config = dict(
    model='rotation predictor',
    dataset='regions of photos with short descriptions (Visual Genome)',
    train_examples=50862,
    translate=0.12,
    fused_qkv=False,
    bias='none',
    qk_norm=True,
    drop_path=0.1,
    conv_stem=False,
    lr=0.0049,
    adamw_lr_other_params=0.0013,
    batch_size=256,
    epochs=55.4,
    lr_schedule='step',
    adamw_weight_decay_other_params=0.05,
)
Rows from block 6, named by matrix and row number. Rows with one number belong to one attention dimension. Each number is 128 + 32 x the weight over its row's rms, rounded and kept within 0 to 255. All counts start at 0. After the name is the row's rms in percent of the matrix's.
# q: attention query (model.blocks.6.attn.q.weight, 192x192), inputs 96-191
# k: attention key (model.blocks.6.attn.k.weight, 192x192), inputs 96-191
q.125 084 [151 111 134 133 163 159  71 151  56  65 129  91 127 179 105  76 159 225 143 151 127 102 135 106 145 116  56 169 147 104  78 149 134 138 130 106  97 150  84 120 153 170 146 127  86 150 120 185  78 122 131 146  88 158 166 168 171  92 133 152 178 127 148 186 172  80  91 139  79 128 165  65  91 145 123 134 106 127 134  83 127 169 111 120 108 174 134 132 150 133 122  80  94  99 156 102]
k.125 093 [150 131 173 175 139 115 174 187 150 119 154 143 174 124 152 149 127 112 157  80 127 104  92 150 124  89 175  93 148 152 118 115 115 154 143 150 130  32 171  92 148 147 157 214 149 104 130 139 139 119 188 120 162 108 113 113 123 133 149 164 133  95 128 104 146 128  87 142  66  97 199 139 140 113 161 130 100 140 157 150 130 139 132 134 125 148  77 161  85 108 126 141 127 213  48 170]
q.126 102 [149 120 111 165  91 140 162 119  78  86  77 140 137 157 119 117 124 126 187 103 157 119 126 168 167 109 146  85 141  99 129 146 172 177 125 207  87 125 140 113  90 130 176 118 127 115 104 124 128 139 148 126  93 136  86 104 111 169  63  99 160  86 171 106  95 109  96 131 118 135 114 146 150 179 151 209  88  60 134 131 124 130  73 184 125  83 135 200 131 148  73 130 117 141 164 163]
k.126 092 [139 128 145  97 151 140 136 135 150 139 165 141 110 193 151 116 145 124  90 175 111 110 117 151 184 130 120 161 140  88  66 161 135 192 192 202  83  84 120 134 142 122  88  89 146 145 104 152  75 119 122 145 145  83  56  87 169 133 162 136 117  73 108  46 141 121 173 121  97 150 161 125  92 154 134 111  66 143 110 100 101 121 127 144 152 111 124 147 118  96 174 160 162 140 153 155]
q.127 085 [197  78 118 111 138 141 143 145 108  95 156 103 134 100 145 108  88 143 151  79  93 104 119 155 151 125 149 164  77 153 142 164  81 144 188 131 128 150 111 133 117 155 166 102  78 103 115 116 140 148  95 107 160 167  91  91 123 202 153 136 109 156  67 103  89  92 120 143 180 135 128  97 117 125 142  89 133 131 149 124 119 104 144 195 154 105  90 145 176  96 148  85 155 123 102 109]
k.127 089 [120 171 153 128 166 103 198 127 122 135 130 119  71 173 126 128 118 124 104  72 114 151  65  80 149 141 162 140 146 140 203  89 112  71 103 147 128 101 123  25  87 128  90 137  90 108 128 145  86 134 122  99  73 151 139 162 191 156 119 143 146 136 155 154 112 124 195 152 167 154 148 143 164 168 135  98 128 145 127 180 114 154 157  98 169 149 109 193  67 128 138  88 151 149  90  79]
q.128 106 [143 116 130 155 137  97 133 157 104 165 135 104 124  91 108 149  92 130 154 122 120 173 120 164 107 115  84 211 108 189  75 162 153 155  98 168  69  64 188 156 174 157 113 166 158  58 173 161 190 166 144 148 102 195 113 117 128 170 172 157 140 139 131 150  95 151  81 168 136 119 114 149  89 110 183 135 167 164 118 120 118 130 124 108 186  99  83  72 123 128 114 167 128  50 111 132]
k.128 109 [111  79  57 110  84 144 164 148 161 160 127 119 143 115 165 199 131 120 137 123  97 190 147 144  81 156 113 133 164 127  69 157  99 140  72 140  95  74 112 103 100 103 119 142 153 143 133 129 156 150 102 132 121  78 151 130  76 181  98 102 128  97 106 159 129 168 161 126  87  85 139 121 139 170 128 126  68 163  99 118 130 138 124 103 182 140  86 159 148 138 156 120 149 122 103 155]
q.129 110 [124  94  90 131  76 143 111 125 227 133  93  92 158 110  95 133 127 174 113  95  80 142 116  81 136 104 159 148  64 115 123 207 100 119 156 139 171 109 154 113 146 116 104  91 153 131  97 139 125 101 143 120 176 152 115 126 136 145 106 165 172 109 163 133 101 135 117 150 144 111 135 179 129 155 132 156 189 150  99 133  41 142 119 208 101 123 116 134 143 125 117 153 158 118 138 152]
k.129 107 [ 80 164  86 201 142 156 128 156 135 125 191 137 135 171 129 107 151 155 138 133 114 129 137 118 144 109 168 141 183 171 102  98  92 162  89  89 123 110 108 106 142  54 139  94 114 108 131 162  94 107 111  27  94 142 166 126 142 138 106 141 123 128  79 111 100  95 170 124 149 196 138 174 126 123 126 107 112 105 114  99 188  92 164 166  98  93 128 117 123 148 127 151  35 137 167 162]
q.130 106 [128 142 130 133  76  81 111  75 129 129 110  87 113 153 110 113 111  90  67 149 109 152 152 143 170 130 127 101 199 126 213 178 163 114  72 167 150 126 120 109 133 203 123 139  96 137 106  96 137 160  73  86 105 148 141 160 140 118 129 131  79 118 140 128 128 105  62 132 122 130 141 101 154  98 114 100  89 155 186 147 126 137 139  88 117 122 155 121 129 128 154 122 178  96  80 148]
k.130 106 [164 127 146  86 148  55  92 173 181  74  44 149 110 121 192 114 138 151 181 109 124 113  87  91 154  93 129 182 105 104  99 114 140 115 179 115 108 133 133 145 107 123 137 213 159  58  97 141 144 116 142 143 150 178 117 123 131 135 171 172 132 154 120 156 147 121 151  73 101  88 102 157 210 168 136  90 161 117 197  86  88 122 154 121 107 156 142 134 108 159 135 179 121 150  99 138]
q.131 097 [142  90  68 110 133  81 103 131  81 117 145 127 149  86 142 176 186 102 185 108 109 191 177  81  81 148 112 163 130 145 140 186  67  86  81 150 137 117 126 126 100  91  72  91 137 133 201 110 115 125 130  99  99 101 121  92 159 143  95 100 154 198 117 152 130 160  99 116  79 167 163 134 109 128 215 154 167 126 113 101  66 161 121 173 111 129 154 137 180 116 137 150 125  69 118 120]
k.131 102 [152 142 147 128  97 120 123 138  98 129  73 144 113 157  65 147 142 122 128  85 162 151 110 143 170 129 145 102 148 111 155 117  86  94 134 137 127 131 185 184 133 150 150 195 100 170 124  87  87 103 112 105 105 192 121 193 178 102 108  77 180 115 114 176 104 166 172 123 128 122  91 119 172  90 132 164 108  59 157 163 158 181 150  67 129 116  96 114 120 161  87 148 140 116 100 110]
q.132 096 [134  68 147 144 152 190 127  68 123 140 130 140 150  81  79 107 139 116 102 116 160 178  99 129 183 120  83 127 175 119 133 100 161 135 158 147 165 156 116 111 131 178 112  97  86 127 137 127  91 112 135 168 168  81 125  89 123 146 160 141 113 174 172  84 119 162  99 129 129 118 117  78 139  77 142  76 136 123 127 151 188 190 155 143 198 117 163 114 144 130 132 140 157 101 108 105]
k.132 094 [143 132 137 116  86  70 102 151 143 166 195 164 157 127 102  76 105 127  40 136 101  89 107 109 102 140 138  56 137 139  75 160 106 119 123  99 102 112 131 182 109 144 125 141 221 117 154 137 153  92 162 209 129 130 147  98  88 163 141 122 173 111 104 157 146 145 172 149 103  96 169  56 142 145 133 121 138 170 139 133 100 129 134 167 110 116 128  96  60 156 186 171 103  85  98 170]
q.133 112 [149 127 156 154 159 180 120 130 153  34 123 187 104 165 126 131 152  97 176 126  68 188 180 122 148 102 133  92 129 104 137  67 119 160 171 107 159 118 128 112 110 155 122 166 138  97 114 102  82 116 105 192 174  89 131 113 110 130 125 147 150 134 111 158 168 148 169 162 162 108  95  88 128 120 105 151 163  99 113 124 146 137 172 108 187 105 108 165 107 154 120  98 148  99  76 145]
k.133 106 [124 136 139  83  76 148 102 123 107 192 202 118 178 147 105  76 120 114 131  67 146 134 184  98  96 153 122 132 152 167 134 146 118 125 101 133 142 201 132 111  62 149 111 120  67 118 136 180  75 115 143 153 118 104 130  97 181 125 112  83 130  81 147 106 163 135  78 123 136 131 153 120 109 159 133 133 122 197 135 155 185  98  71 129 129 158 142 161 157 131  87 145 149  94 141  37]
q.134 102 [132  74 121 134 122 142 151 126 196 136 160 135 172  70 136 145 111 138 221 111 112 101 146 110 175 126 129  91 152 134  93 114 101 104 139  48  78  99 152  94 122  75 124 201 145 162 121 217 176 134 114 145  97 117  93 150 135 123 152 102 129  81 111 132 124 120 114 105 152 183  91 204 100 145 174 174 119  89 166 176 159 103 123  68 145 148 118 140 106  90  48 155  93 114 121 106]
k.134 107 [102 158  68 138 140 129 145 130  97 125 142 150  96 125 148 137 119  88  98  77 134 162 154 113 104 171  68 117 132 165 140  84  91 150  94 168 122 195  75 171 194  45 152 127 111 199 115  97 145 126 176 106 114  88 193 145 102 119 139 143 151 159 107 127 111 121 135 116 164 111  99 100 110 164  58 180  84 190 138 132 110 121  73 175  80 118 173 169 177 136  97  96 112 160 103  98]
q.135 101 [162 152 150 195 162 125 134 116 178  82 122  99 127 144  82 116  89 132  96  85 142 146 155 190 132 103 135 184 127 129 153  81 140 158 169 129 130 116 112 191 129 176 132  91 113 113 121 187  66 147 120 122 149 148 161  91 166  64 103 105  92 134 167 105 130 104 120  76 130 109 153 102 108 110  47 119 144  79 163 141 117 119 164 119 166 118 113 171 139 164 113 136 110 136 202 167]
k.135 099 [157 146 138 124 140  86  74 116 103 157 140  98 149  94 137  54 168 153 107 131 120 114 122  92  99 146 149 152 134  98 110 128 163 119 138 177 140 162 161  91 106 152 171 106 165  62 230 130  86 106 114 156 158 126 115 121  67 154 151 174 128  97 150 131  56 119 194  85 177 198 101 137  52 161 151 112 153 154 168 112  95 141  66 139  96  86 133 131  98 111 181  78 114 139 135 111]
q.136 113 [ 75  81 148 110 133 166 119 149 104 104 119 142 146 126 133 121 155 123 147 123 113 148 122  77 136  89 142 107  90 110 140 120 177  88 105  94 180 136  94  92  61 165  12 131 104 146  89 104 142 139 151 121 181  82  91 167 170 170 119 179 145 168 128 112 111 135  99 208 116 129 127 196 160 141 166 100 184 148  94 135 222  96  86 151 110 152  81 148 133 167 122 144 154 128 144 102]
k.136 113 [168 133 158 125 128 116 187 120 169 166 107 141 121 168  76 101  90 147  76 163 144 143 126 161 176 135 121  45 110 134  90 142 144 131 161  98 122  71 140 135 180 122  84 118 141 168  92  85 153 146 210 113 138 115 141 117 132 142 149  84 161  74 109 174 190 148 105 159 164 121  82  60 138 118  81  57 108 130 176 146 153  79 194 125 135 105  83 108 158  96 157  89  85 102 124 175]
q.137 105 [121  87 142 185 155  89 123 159  86 138  87 124 138 187  56 144 156 111 158 144 154 142  98 158 137 137 137 136  79 168 109  78 183 193 128 157 166 161  99 113 123 102 120  85 100  75 157  76  85 152 135 122 145 153 116 163  97 118 112 107  84  91 137 148 179 128 184  94 139 111  63 157 172 144  99 127 166 134 105 159  90  75 139 132 133 158  99 123 118 126 158 101 118 110 132 153]
k.137 104 [116 104 138 104 106 136 127 119 157 121 124 102 121 127 117 142  90  83 105 159 106 165 125 126 153 168  90  80 182 130 132 141 172 133 130 159  94 114 147 136 115 163 127  89 139 129 111 110 196 152  43 121 143 137 163 123  38  85  88 146 119 165 149 119 110 126 126 182 162 140 121  75 150 126 234 122 162  87 158 140 149  87 115 164 203 114  99 116 128 120 126 173 162 126  88 112]
q.138 099 [125 138 150 137 115 193  81  82 124 146 130 148 114 117 128 151 158 166 155 152  75  92 163 163 129 157 154 148 133 153  82 161  43 131 161 125 162 146 138 170 122  87 136 160 150 108 190 134  96 147  73 132  85 121 137 156 137 145 184 141 102 110  80 128 150 126 106  93 137 126 105 149 113 114 123 149 118  79 108 105 169 141 179 128 119 104 123 116 102 115 188  92  80 209 159  89]
k.138 096 [125 109 150  90 123  90 179 173 117  83 108  64 138  78 119 138 116 108 141 163 107 106 145  89  95 102 148 153 137  39 137 114 124 172 183 137 126 150 164 114 114 119 146 108 108 160 114 124 134 127 202 103 159 127  88 130 130  87 120 111 126 170 163  94 165 114 115 142  97 152 149 106 146 146 133 198 146 151 141 211  84 144 153 123 101 196 155  93 122 126 125 178 120 129 103 158]
q.139 102 [110 133 112 121 133 170 105 132 166 166 153 119 168 113 163 163 139 143 152 145 139 150 119 144 117 104 151 137 134 144 212  65  75 160 105 107 165 141 109 127 115 193 116 133 120 180  89 116 143 131 164 153 136 142 156 134 115 110 108 166 124  99 178 113 125 160 129 101  50 120 120  98  73 117 150  95  77  46 198  91  59 182 153  93 133 103  75 156  79 171  84  98 112 114 139 121]
k.139 103 [ 69  99  96 146 161 176 111  82  90 126  96 138 141 126 103 100  92 111 162 150 168 137 121 141 119 152 118 121  66  91 184 144 189 133 115 119 111 193 154  82 165 166 117 157 116  64 135 158  70 135 101 130 136 125 130 155 153 132  90  76 114  72 150 104 115 101 133 161 124 111 131 163 158 157 110 181 100 105 101 130 150 126  86 118  74 199 136 148 134  73  71  85 118 125 148 103]
q.140 102 [143 119 120  93  91  52 116 100 206 168 122 146 141 166 134 161 178 117 123  66 155 127 141  63 117 166  76 106 163 108 113 100 155 109 131  95  72 163  84 143 129 109 142 139 151 174 125 131 142 118  87 129 137  89 155  97 168 117 121 114 160 145 124  91 127 137 181 104 129  59 131 117 141 134 135 206  96 189 120 121 166 124 134 147 109 145 105 131 134 155 125 119 159 131  97 103]
k.140 104 [ 82  93  57 112 190 121 156 148 100 106  76 143 170 136 175 164 122 136 118 147 146 118 118 116  84 154 133 147 157 173 160 114 152 146 138 159 150 128 135 102 130 142 101 128 104  87 124 153 116 133 159  93 150 163  86 144 159 170 171 115 189 158 111 142 162 172  91 167 190  68 140 159  98 112 101 155 110 151  76 139 144 181 152 129 106 105 172 101 103 158  95 176 174 127 134 132]
q.141 107 [134 187 156 173 131 157  96 153  84  70 145 112 175  84 144 127 146 128 116 126 127 107  90 106 142 134  98 161  94  97  95 121 156 133 155 137 145 102  79  62  87 142 167  71 176 124 157 140 149 128 127  90 107 134 124 130 101 132  66 141 133 149 119 112 110 147 163 121 144  80 137  82 173 150  43 148 133 155 167 122  85 115 151  55 140 143 143  99 147 152 120  86 167 147 156 187]
k.141 097 [ 93 118 152 144 169 124 100 125 126 123 147  91  93 174 174 205 122 131 109 151 164 167  75 125  88 137 106 130 155 178 187  97  82 111 103  94 151  75 126 151 120 134 105 131 180 138 175 177 113  63 170 153 153  78 133 114 101 132  72 119  57 158 121  75 158 122  77 146 107 149 154 141 129 187 182 119 159 115  99 141 156 131 162 115 158  99 117 109  82 130 120 127 153 152 130 162]
q.142 120 [156 143 146  70 102 121  99 118 112 176  86 113 110 177 125 135 107 142  73 168 168 152  76 112  68  83 178  85  97  90 120  94 141  76 142  96 100 118 172 120 158  67 138 121 150 122 175 106  92 103 157 179 155 134 151  76 109 116 147 107 154 151 152 131 141 151 150 143 149 148 156  63 153  78 153 119 163  95 105  85 131 152 115 185 126 196 125 151 124 140 177  86 134 105 131 137]
k.142 117 [141  99 141 145 130 171 108 121 181 120 155  92 150  39  98 105 131 124 139  80 116  91 121 131  88 100 113  85 137 115 145 116  98 145 161 102 172 160 113 150  98 189  85 227  64 104 143 124 121 158  78  97 110 112 109 163 142 142 180 128 124 179  76 140 132 130 117 108 161 145 125 107 132 125 112 135 148 180  59 174 127 138 114 103 177  95 176 133 128 165  99 114 111 206 143 117]
q.143 111 [120 136 115  90 158 148 114 189  77 116 130  91  89  76 120 122 105 129 111 173 192  81 108 146 126 125 153 126 104 117 124 133  61 187  84 140 125 143 173 150 117 126 132 166 126 130 129 138 128 133 220 165 100 146 139 120 138 137 139 111  89 179  80 196 144 126 125  96 118 131 169 170 133 177 180 143 167 132 130 108 127 135  64  86 104 100 112 167 113 164 189 105  50 173 109  99]
k.143 105 [121  73 108 121  57 159 114 133 185 113 165 160 153 110 141 110 163  91 149 130 127 151 126 138 135  69 132 154 137  90 100 137 124 118 159 126 125 107 137 130 163 138 133 140  84  91 156 116 137 129  54 191 136 104 142 143  97 134 111 120 169 103  77 136 150 121 148 126  76 166 141 128 115 102  75 102 109  91 141 146 149  80 156 188 107 151 124 125 162  61 136 117 122  96 151  92]
q.144 097 [139 137 193 146 126 148 120 104 164 118 131 118 111 153 210  92 138 150  27  85 134 113  82 157 144 108 110 164 117 129 115 106 162 134 138 138 178 116 172 130 123 154 123 153 100 159  69  71 131 164 158 123  83 158  88 160 114 191 161 165 151 116 143 142  72 111 125 146 114 173 120 136  92 131 107 117 118 186  55 105  89 100 163 135 110 127 140 146 143  91 122 105  85  86 123 169]
k.144 104 [161 138 197  97 136 158 123  93 152 139  98  98 149 129 135  84 186 138 171 114 125 157 148 169 143 120 161 153 124 145 148 121 187 122 120  82 118 144 200  79 129  93 145  67  72 150 131 119 124 115 134 152 107  86  81  79 128 141 129 185  67 152 165 146 101 119 105  97 137 128 131  66 141 152 157  96 134 107  81 115  97 119 148 134 156 122 104 120 149  92 188   0  97  70  96 123]
q.145 093 [103 148 114 138 161  96  98 162 155  74 116 179 171 108 143 129 158 157  99 115 148 160 154 109 127 166 108 128 117 120  77 114 158 160 191 148 128  89 128  91 157  89 167 136  68 153 151 182 174 119  75  43  81 112 117 157  88 107 118 147 131 142 111 111  86 146 135 144 179 157 165 153 164 138 159 127  71 185 122 136  88 131 138 168 149 142 156  86 126 118  78 139 104 131 119 148]
k.145 092 [113 139 169 104  99 169  97 127  89 118 179 187 146 161 169 207 151 154 137 144 110 125  91 124 150 129 105 135 104 111 114 119 128 137 103 122 127 133  92 186 148 126 125  86 118 194 146 129 137 170 133 110 188 117 131 109 158 132 122 177 170 162 191 198 143  64 114  83 118 110 136  63 108  89 126 101 130 127 174  82 162  91 125 116  98  78 155 112  88 102 149 112 181 112 110 198]
q.146 090 [142 170 190 108 116 132 175 132 110 141 100 143 101 143 130  63 118  95  92 165 202 147 127 137 105  88 144 138  87 144 146  93  86  84 166 137 156 124  97 141 184 108 138 106  91 135 122  70  96 122 126 128  99  74 114 156  94 139 127 120 141 150 157 156 111  99 212 115  63 160 111 101 125 131 100 100 120 130  73 133 213 140  94 131  97 195 165 110 130 174  67 148  67 200 111 133]
k.146 099 [129 149 146 183 110 147 158  98 109 156 143 118 127 118 133 104 134 108  67  92 170  94 128 111 122 138 180  66 129 103 165 105 183 138 115 112 160 125 131  45  95 159 162 107  90 162 109 123 153 211 182 171 128 146  74  99 137 115 174 120  90  93 117 152  59 136 121 109 112 144 123 140 131  90 119 185 137 128 144 126 136 110 123 141 173 136 101 152 124 147 162 117 106  45 167 104]
q.147 117 [ 99 119 159  79 124 105 192 102 130 165 109  92 135 121 122 157  79 160 149 163 117  67 129 117  78 126 111  93 143 159 108 184 136  82  81 146 114 159 118 154 182 137  92 164 174 123 148 151 106  93 139 103 166 167 106 138 120 176 214 176 160 131  92 143 139 101  77 123 188 105 136  93 163 110 144 101 107 138 121 130 108 115 110 137 116 134  94  86 166 103 155 100 156 133  66  90]
k.147 119 [ 94  98 145  98 165 102 126 109 164  89 121 159 151 132 128 160 114 146 162  91 113  92 134 163 202 133 136 157 117  67 163 143  67  96 141 113 152 142 133 169 137  70 120 146 148 209  66 123 108 139 102 105 113 162 130 104 202 149 128  72 135 133 175 131 182 122 119 134 166  82 190 166 130 123  78 103 119 155 118  66  91 207 113 134 114 111 126 129 103 143  91 172 148 131 168 206]
q.148 102 [131 204 106  99 152 154 148  84 128 175 165  90 126 150 148 180 115 159 148 127  64  78  99 151 115 138 106 108 147 139 115 141 182  72 155 120 152 117 108 140 143 106 149  37 114  83 114 142 185 126 107 130 162 130 131  76 128 149 148 113 107  70 179 173 168 149  78 128 125 108 151 158 119 160 112  89  97 112 176  86 120 115 123 150 123 108 186  80 171 115 148 155 141 140  88 160]
k.148 096 [ 94 122 137 126 115 120 172 114 143 123  96 107 135 134  79 141 107 156 161 137 113 121 109 125  93 110 169 191 115 110 141 137 136 119  85 161  82 176 176  89 100 172 152 134 148 112 171 156 119  97 181 116 111  83 132 131 139 120 115  80 129  44 116 119 126 103 164  91 103 121 115 127 127 118 169 134 179  38 179 110 132 148 158  79  97 119  99 126 145 164 190 163  75 168 170 119]
q.149 088 [132  96  75 141 125 137 123 173  96 131 183 176 116 137 130  65 151 112 102 110 128  94 182 110 114 123 199  70 133  74 132 127 106 124 151 114 104 122 121  95 138  93 186 171 150  81 122  90 118 163 127 165  51 153 109 122 153 128 135 123  98 144  98 171 127 141 167 113 120 181 180 154  94 116 106 102 122 112  82 127 228 105 102 122  80  79 169 113 109  86 120 113  60 156 150 156]
k.149 098 [138 127 141 151  88 186 146  52 146 119 151 108  97 148 130  91 119 163 135 108 150 112  77 143 132 120  83 121 130 136 114 145  97 106 166  97 110 104 166 142 140 162 110 152 171 151 151  74 112 152 143 112 186  67 166 110 124 148 113 198  79 170 141  82  85 148  90 162 103 135 133 109  69  72 189 101  57 147 102 130  83 150 110 127 122 126 162 113 159 106 140 120 132 167 140  96]
q.150 093 [115 123 143  86  68 107  87 113  48 144  65 169 136 165 141 167 137 109 112 121 139  65  68 119 155 161 130 140 113 166 165  91 161 138 141 122 112 138 133 161 119 112 152 129 146 153 147 153 124 218  97 115 120 157 148 192 146 128 122 149 158  85  61 144 129 125 146 180 109 161  92 178 173  73 154  99 136 155 132 151 124 129  88  93  84 113 124  92 103  99 110 163 127  91 180 135]
k.150 100 [160 145 186 161 124 131 138  79 117 147  91 164 116 126 127 145 174 165 132 196 112 187 112 103 136  52 129 133 138 130  93 112 129 117 148 141 124 134 122  97 106 120 114 114 115 125 115 104 206 168 154  79  77 135 192 107 110 141 109 106 114 160 108 115 139 184 144 167  85  30  77 147 141 157  84 149 133 111  77 110 116 116 154 142 166 141  87  97 172  88 149 116 118 173  88 152]
q.151 105 [139 127  74 138 129  95 173 144 111  64 133 138 110 136 117  89 121 114 112  61 124 125 130 157 184 152  65 177 145 162 133  95 130 132 139  90  44 175 170 132  78 157 143 130  96 144 143 134 209 152  99  45 154  82  99 123 126 140  39  92 113  92 119 116 143 117 130 119 149 143  96 126 135 150 106 132 130 110  99 193 189 158 114 105 118 109 152 131 104 153  54 132 123 184 160 122]
k.151 110 [130 223 147 174 140  85 103 193  68 150 106 156  79 148 137 135 114 100  91 150 100 153 116 132 149 158 123 122  71 125  85 163 129 110 153 202 125 104  70 140  95 115 141  94  93 102 105  93 121 175 155 104  74 121 158 155  93 109 183 126  72 136 110 108 110  67 116 164 123 175  99 139 169 150 112 187 109 115 113 124 118 113 119  99 136  97 131 179 133 164 179 127 148 127 131  86]
q.152 095 [ 95 152 127 153  87 140 161 148 135 131  64  98 112 176 175 144 121 114  83 108 178 126 101 175 141 156 123  69 126 119 121 148 137 208 123  98 134  92 157 127 146 103 164 129 191 145 121 156 141 112 123 117  91 147 212 125  89  73 126 124 119  93 179  70 175 100 162 128 108 103 152 103 129 108 100 170  96 130 164 109 128 127  98 163  87 175 154 114 146 142 117 125 190 111 184  69]
k.152 097 [195 138 139  86 160  99 140 172 108 100 122 154  90  78 116 126 156 130 129 141 139 130 152 177 149 142  80 157 109 204 155  81 121 171 122  69 146 139 111 104  98 172 137  90  87 130 158 174 159  87 144  84 120 149  61 140 119 131 138 144 102 155 123  74  91 145 158  71 139 106 117 178 103 119 156  88 153 111  95 123  99 100 109 204 142 146 148  92 107 182 138 122 127 186 114 104]
q.153 100 [160 128 161 104 132 132 159  66 159 173 142 170 143 135 117 121 174 147 187 136 155 147 189  85  63 135 129 122 166 123 165 115  98 173 177 140  86 155 128 139 151 134  97 107 151 171 115 138 114 104 118 167 145 181 136  74  97 118 113 123  80  91 149  94  74 133 116 103 104  57  96  61 146 132 108 177 134 178 176 151  87  65 123 156  89 184 156 150 117  91 188 115 137 152 184 123]
k.153 101 [ 97 142  92 203 157  73 114 110 132 150  66  98 177 115 152 137 152 152  80  47  92 143 136 167 141 157 130 110  99 191 178  61  94 178 125 152 176 154 111  81 139 159 167  94 199 101 180 160 135  88  90 121 104  93 160 144 146 106 137  98  76 137 110 129 117 118 121 150 116 121 130 147  95 132 171 162 147 111 148  77 134 138  99 155  80 111 152 123  99 143  56 150 182 125 126 105]
q.154 107 [111 140  82 135 121 138 119 113 104  92 177 179  63  85 136  88 147  99 102  85 146  89 150 139 146 174 144 134 121 177 135  98 136 139  92 183 125 143 135 148 148 164 210 107  67 163  78 104 181  89 198 110 112 135 108 141  92  86 115  83 142 133 134  91 151  91 154 135  93 104 145 108 119 129 185 122  52 108 121 136  78 143 124 161 200 144 131  93 106  98 157 139 180 140 138 138]
k.154 116 [176 102 104  84 148 102 127 130 134 120 112 138 101 108 154 129  73  59 137 180 138  92 147 175 124 107 140 154 107  99 110 134 117 108 113  97 138  86 120 137 162  26 159 139 142  98 133  80  98 106  17 151 164 165 117 107 129 133 117 167 150 127 172 116 123 179 123 168 107 154 111 198 120  86 107  94 146  96 139 156 152 101  84 126 160 128 121 144 132  82 133 155 162 143 160 115]
q.155 104 [142 129  75 138 192  89 146 143 143 107 107 112 118  99  73 122  88 131 173 151  62 116 171 131  93 125  97 165 161 127 132 140  75 113 110 137 140 143 117 201  37 101 161 150 122 120 149  92  79 100 118 174 161 125  90 146 167  66 114 121 117 104  92  95 151 131 111 111 147 121 102 154 141 127 139 115  76 123 136 137 111 114 155 145 171 116 132 172 129  71 154 170 184 154 112  94]
k.155 099 [136 159 122 144 125  93 122 116 122 116 159 146 139  83 156 108  81 139 107 162 169  71 128 137 202 124 148 147 135 173 181 164 135 107 109 166 134  91 120 192 154 138  74  99 185 152 113 129 158  91 116 112  61 187 103  93 143 155 113 131 166 149 171 122 135 111  77 123 150 182 156 113 107  93 126 139 165 112 159 112 127 165 163  94 151 165 101 133 115 150 111 179 156 116 138 152]
q.156 106 [131 121  92  83 154 112 183 178 148 103 154 150 160 161 129  47  80 110 137 158  97 105 110  93 140 149  86 117 173  99  89 147 157 138  96 137  90 114 168  63 154 149  71 131 144  70 118 128 174 127 111  51 165 192 135  99 148 157 136 130 191  91 143 128 103 119 107 155 165  96 105  81 123 142  74 128 146 100 134  93 134 138 103  97 180 105  97  92 174 133 113 136 118 167  87 137]
k.156 106 [127 117 157 110 183 113 105 135  99 115 177 130 135 144 151 158 173 137 143 147 121  80 171  81  63 110 130 119  98  86  96 144 108 145 106 148 166  75  50  65 170 146 103 160 143 164  93 124 189 105 114 161 164 102 185 139  53 103 123 171 171 162 116 104 160 141 119 116 123 175 115 115 134 114  88 128 129 199 128 148  70 205 119 144  98 136 156 157 111 153 106  78 129  60 161 116]
q.157 107 [126 140 117 102 115 156  89 130  65 162 135 110  78 131 194 160 118  97 104 196 113 116 102 161 137 117 188  95 133  89 175 110 113  81  89 121 122  64 102 121 134 125 150 171  67 113 129 119  87 117 136 213  69  90 151 110 180 151 117  89 130 156 131  89 111 139 107 110 121 136 172 162  84 170 101 121  72  97 115 141 161 134 143 132 122  53 122 122 128 144 162 130  77 100  71 127]
k.157 110 [166  79 100 136  61 145 143 157 135 128 146  93  93 170 125 134 139 167 137 144 103 140 186 116 122 105 134 151 113 140 114 155 159 118 151 114  91 152 149 203 137 110  85 105 125 115  64 121 111 105 140 172 132 143  77 157 195  96 145 107 156 112 166 158 101 115  82 126  84 104 142 128 158  82 134 124  91 135 168 163 176 113 129  31 125 137 155 110 163  86 113 165 105 140 152 119]
q.158 101 [120 140 142 196 147  62 156 161 127 163 175 137 145 137 154 107  82 164 146 131 159 134 158 164  76 138 148 125 115  70  48 180 117 111 124 103  94 172  94 116 103 120 108  95 121 179  80 153  87 133 133 126 137  83 139 134  78 115 104 106 140 137  82 150 154 115 139 171 143 166 119 145 117 145  89 124 174 115 118  94 161  98 190  82  34 137 118 189 146 138 138 146  75 130 186  95]
k.158 108 [123 132 138 152 142 178 140 122 113 128 130 112 125  97  64 104 149 127 169  74 129 124  87 112 163 112 118 110 136 114 147 182 194  81 130 132 102 124 117  83 133 168 179  99 156  86  72 115  99 166 136 156 177 137 111 161 138 100 184 127  91  87 128 112 131 119 124 101 164  93 133 159 167 114 176  86 163 121  61  96 116 138 136 102 133 160 104 132 121  37  80  38 147 135 127 138]
q.159 095 [148 137 148 120 109 150 108 152 123 157 173  94 101 113 118 163 146 152 154 157 121 147 105  95 191 112 150 133 128 166 170 222 133 124  86 141 150 149  77 142 146  78 159 108 152 103 107 130 127  80 115 104 180  81 141 157 137  57 159 109  98 184 111 153 105  90 142 114  81 187 154 135  73 121 138 126 142 154 148 154  86 140 101 117 127 105 151 168  77  98  92 129 170 102 144 165]
k.159 094 [117 178  75 130 168 202 108 129  94 114 131 115  79 173 109 165  86  81 189 165 136 129 136 117 103 174 143 156 134 157  62 113 130 133 132 134 126  96  89 183  96  84 124 154  76 122 153 181  95 144 134 170  85 195  69 135 152  95  45 171 115  94 112 108 157 114 198  99 129 149 170 161  53 170  86 130 134  85 102 139 110  63 138 126 140 130 103 128 160 190 144 154 123 122  81 136]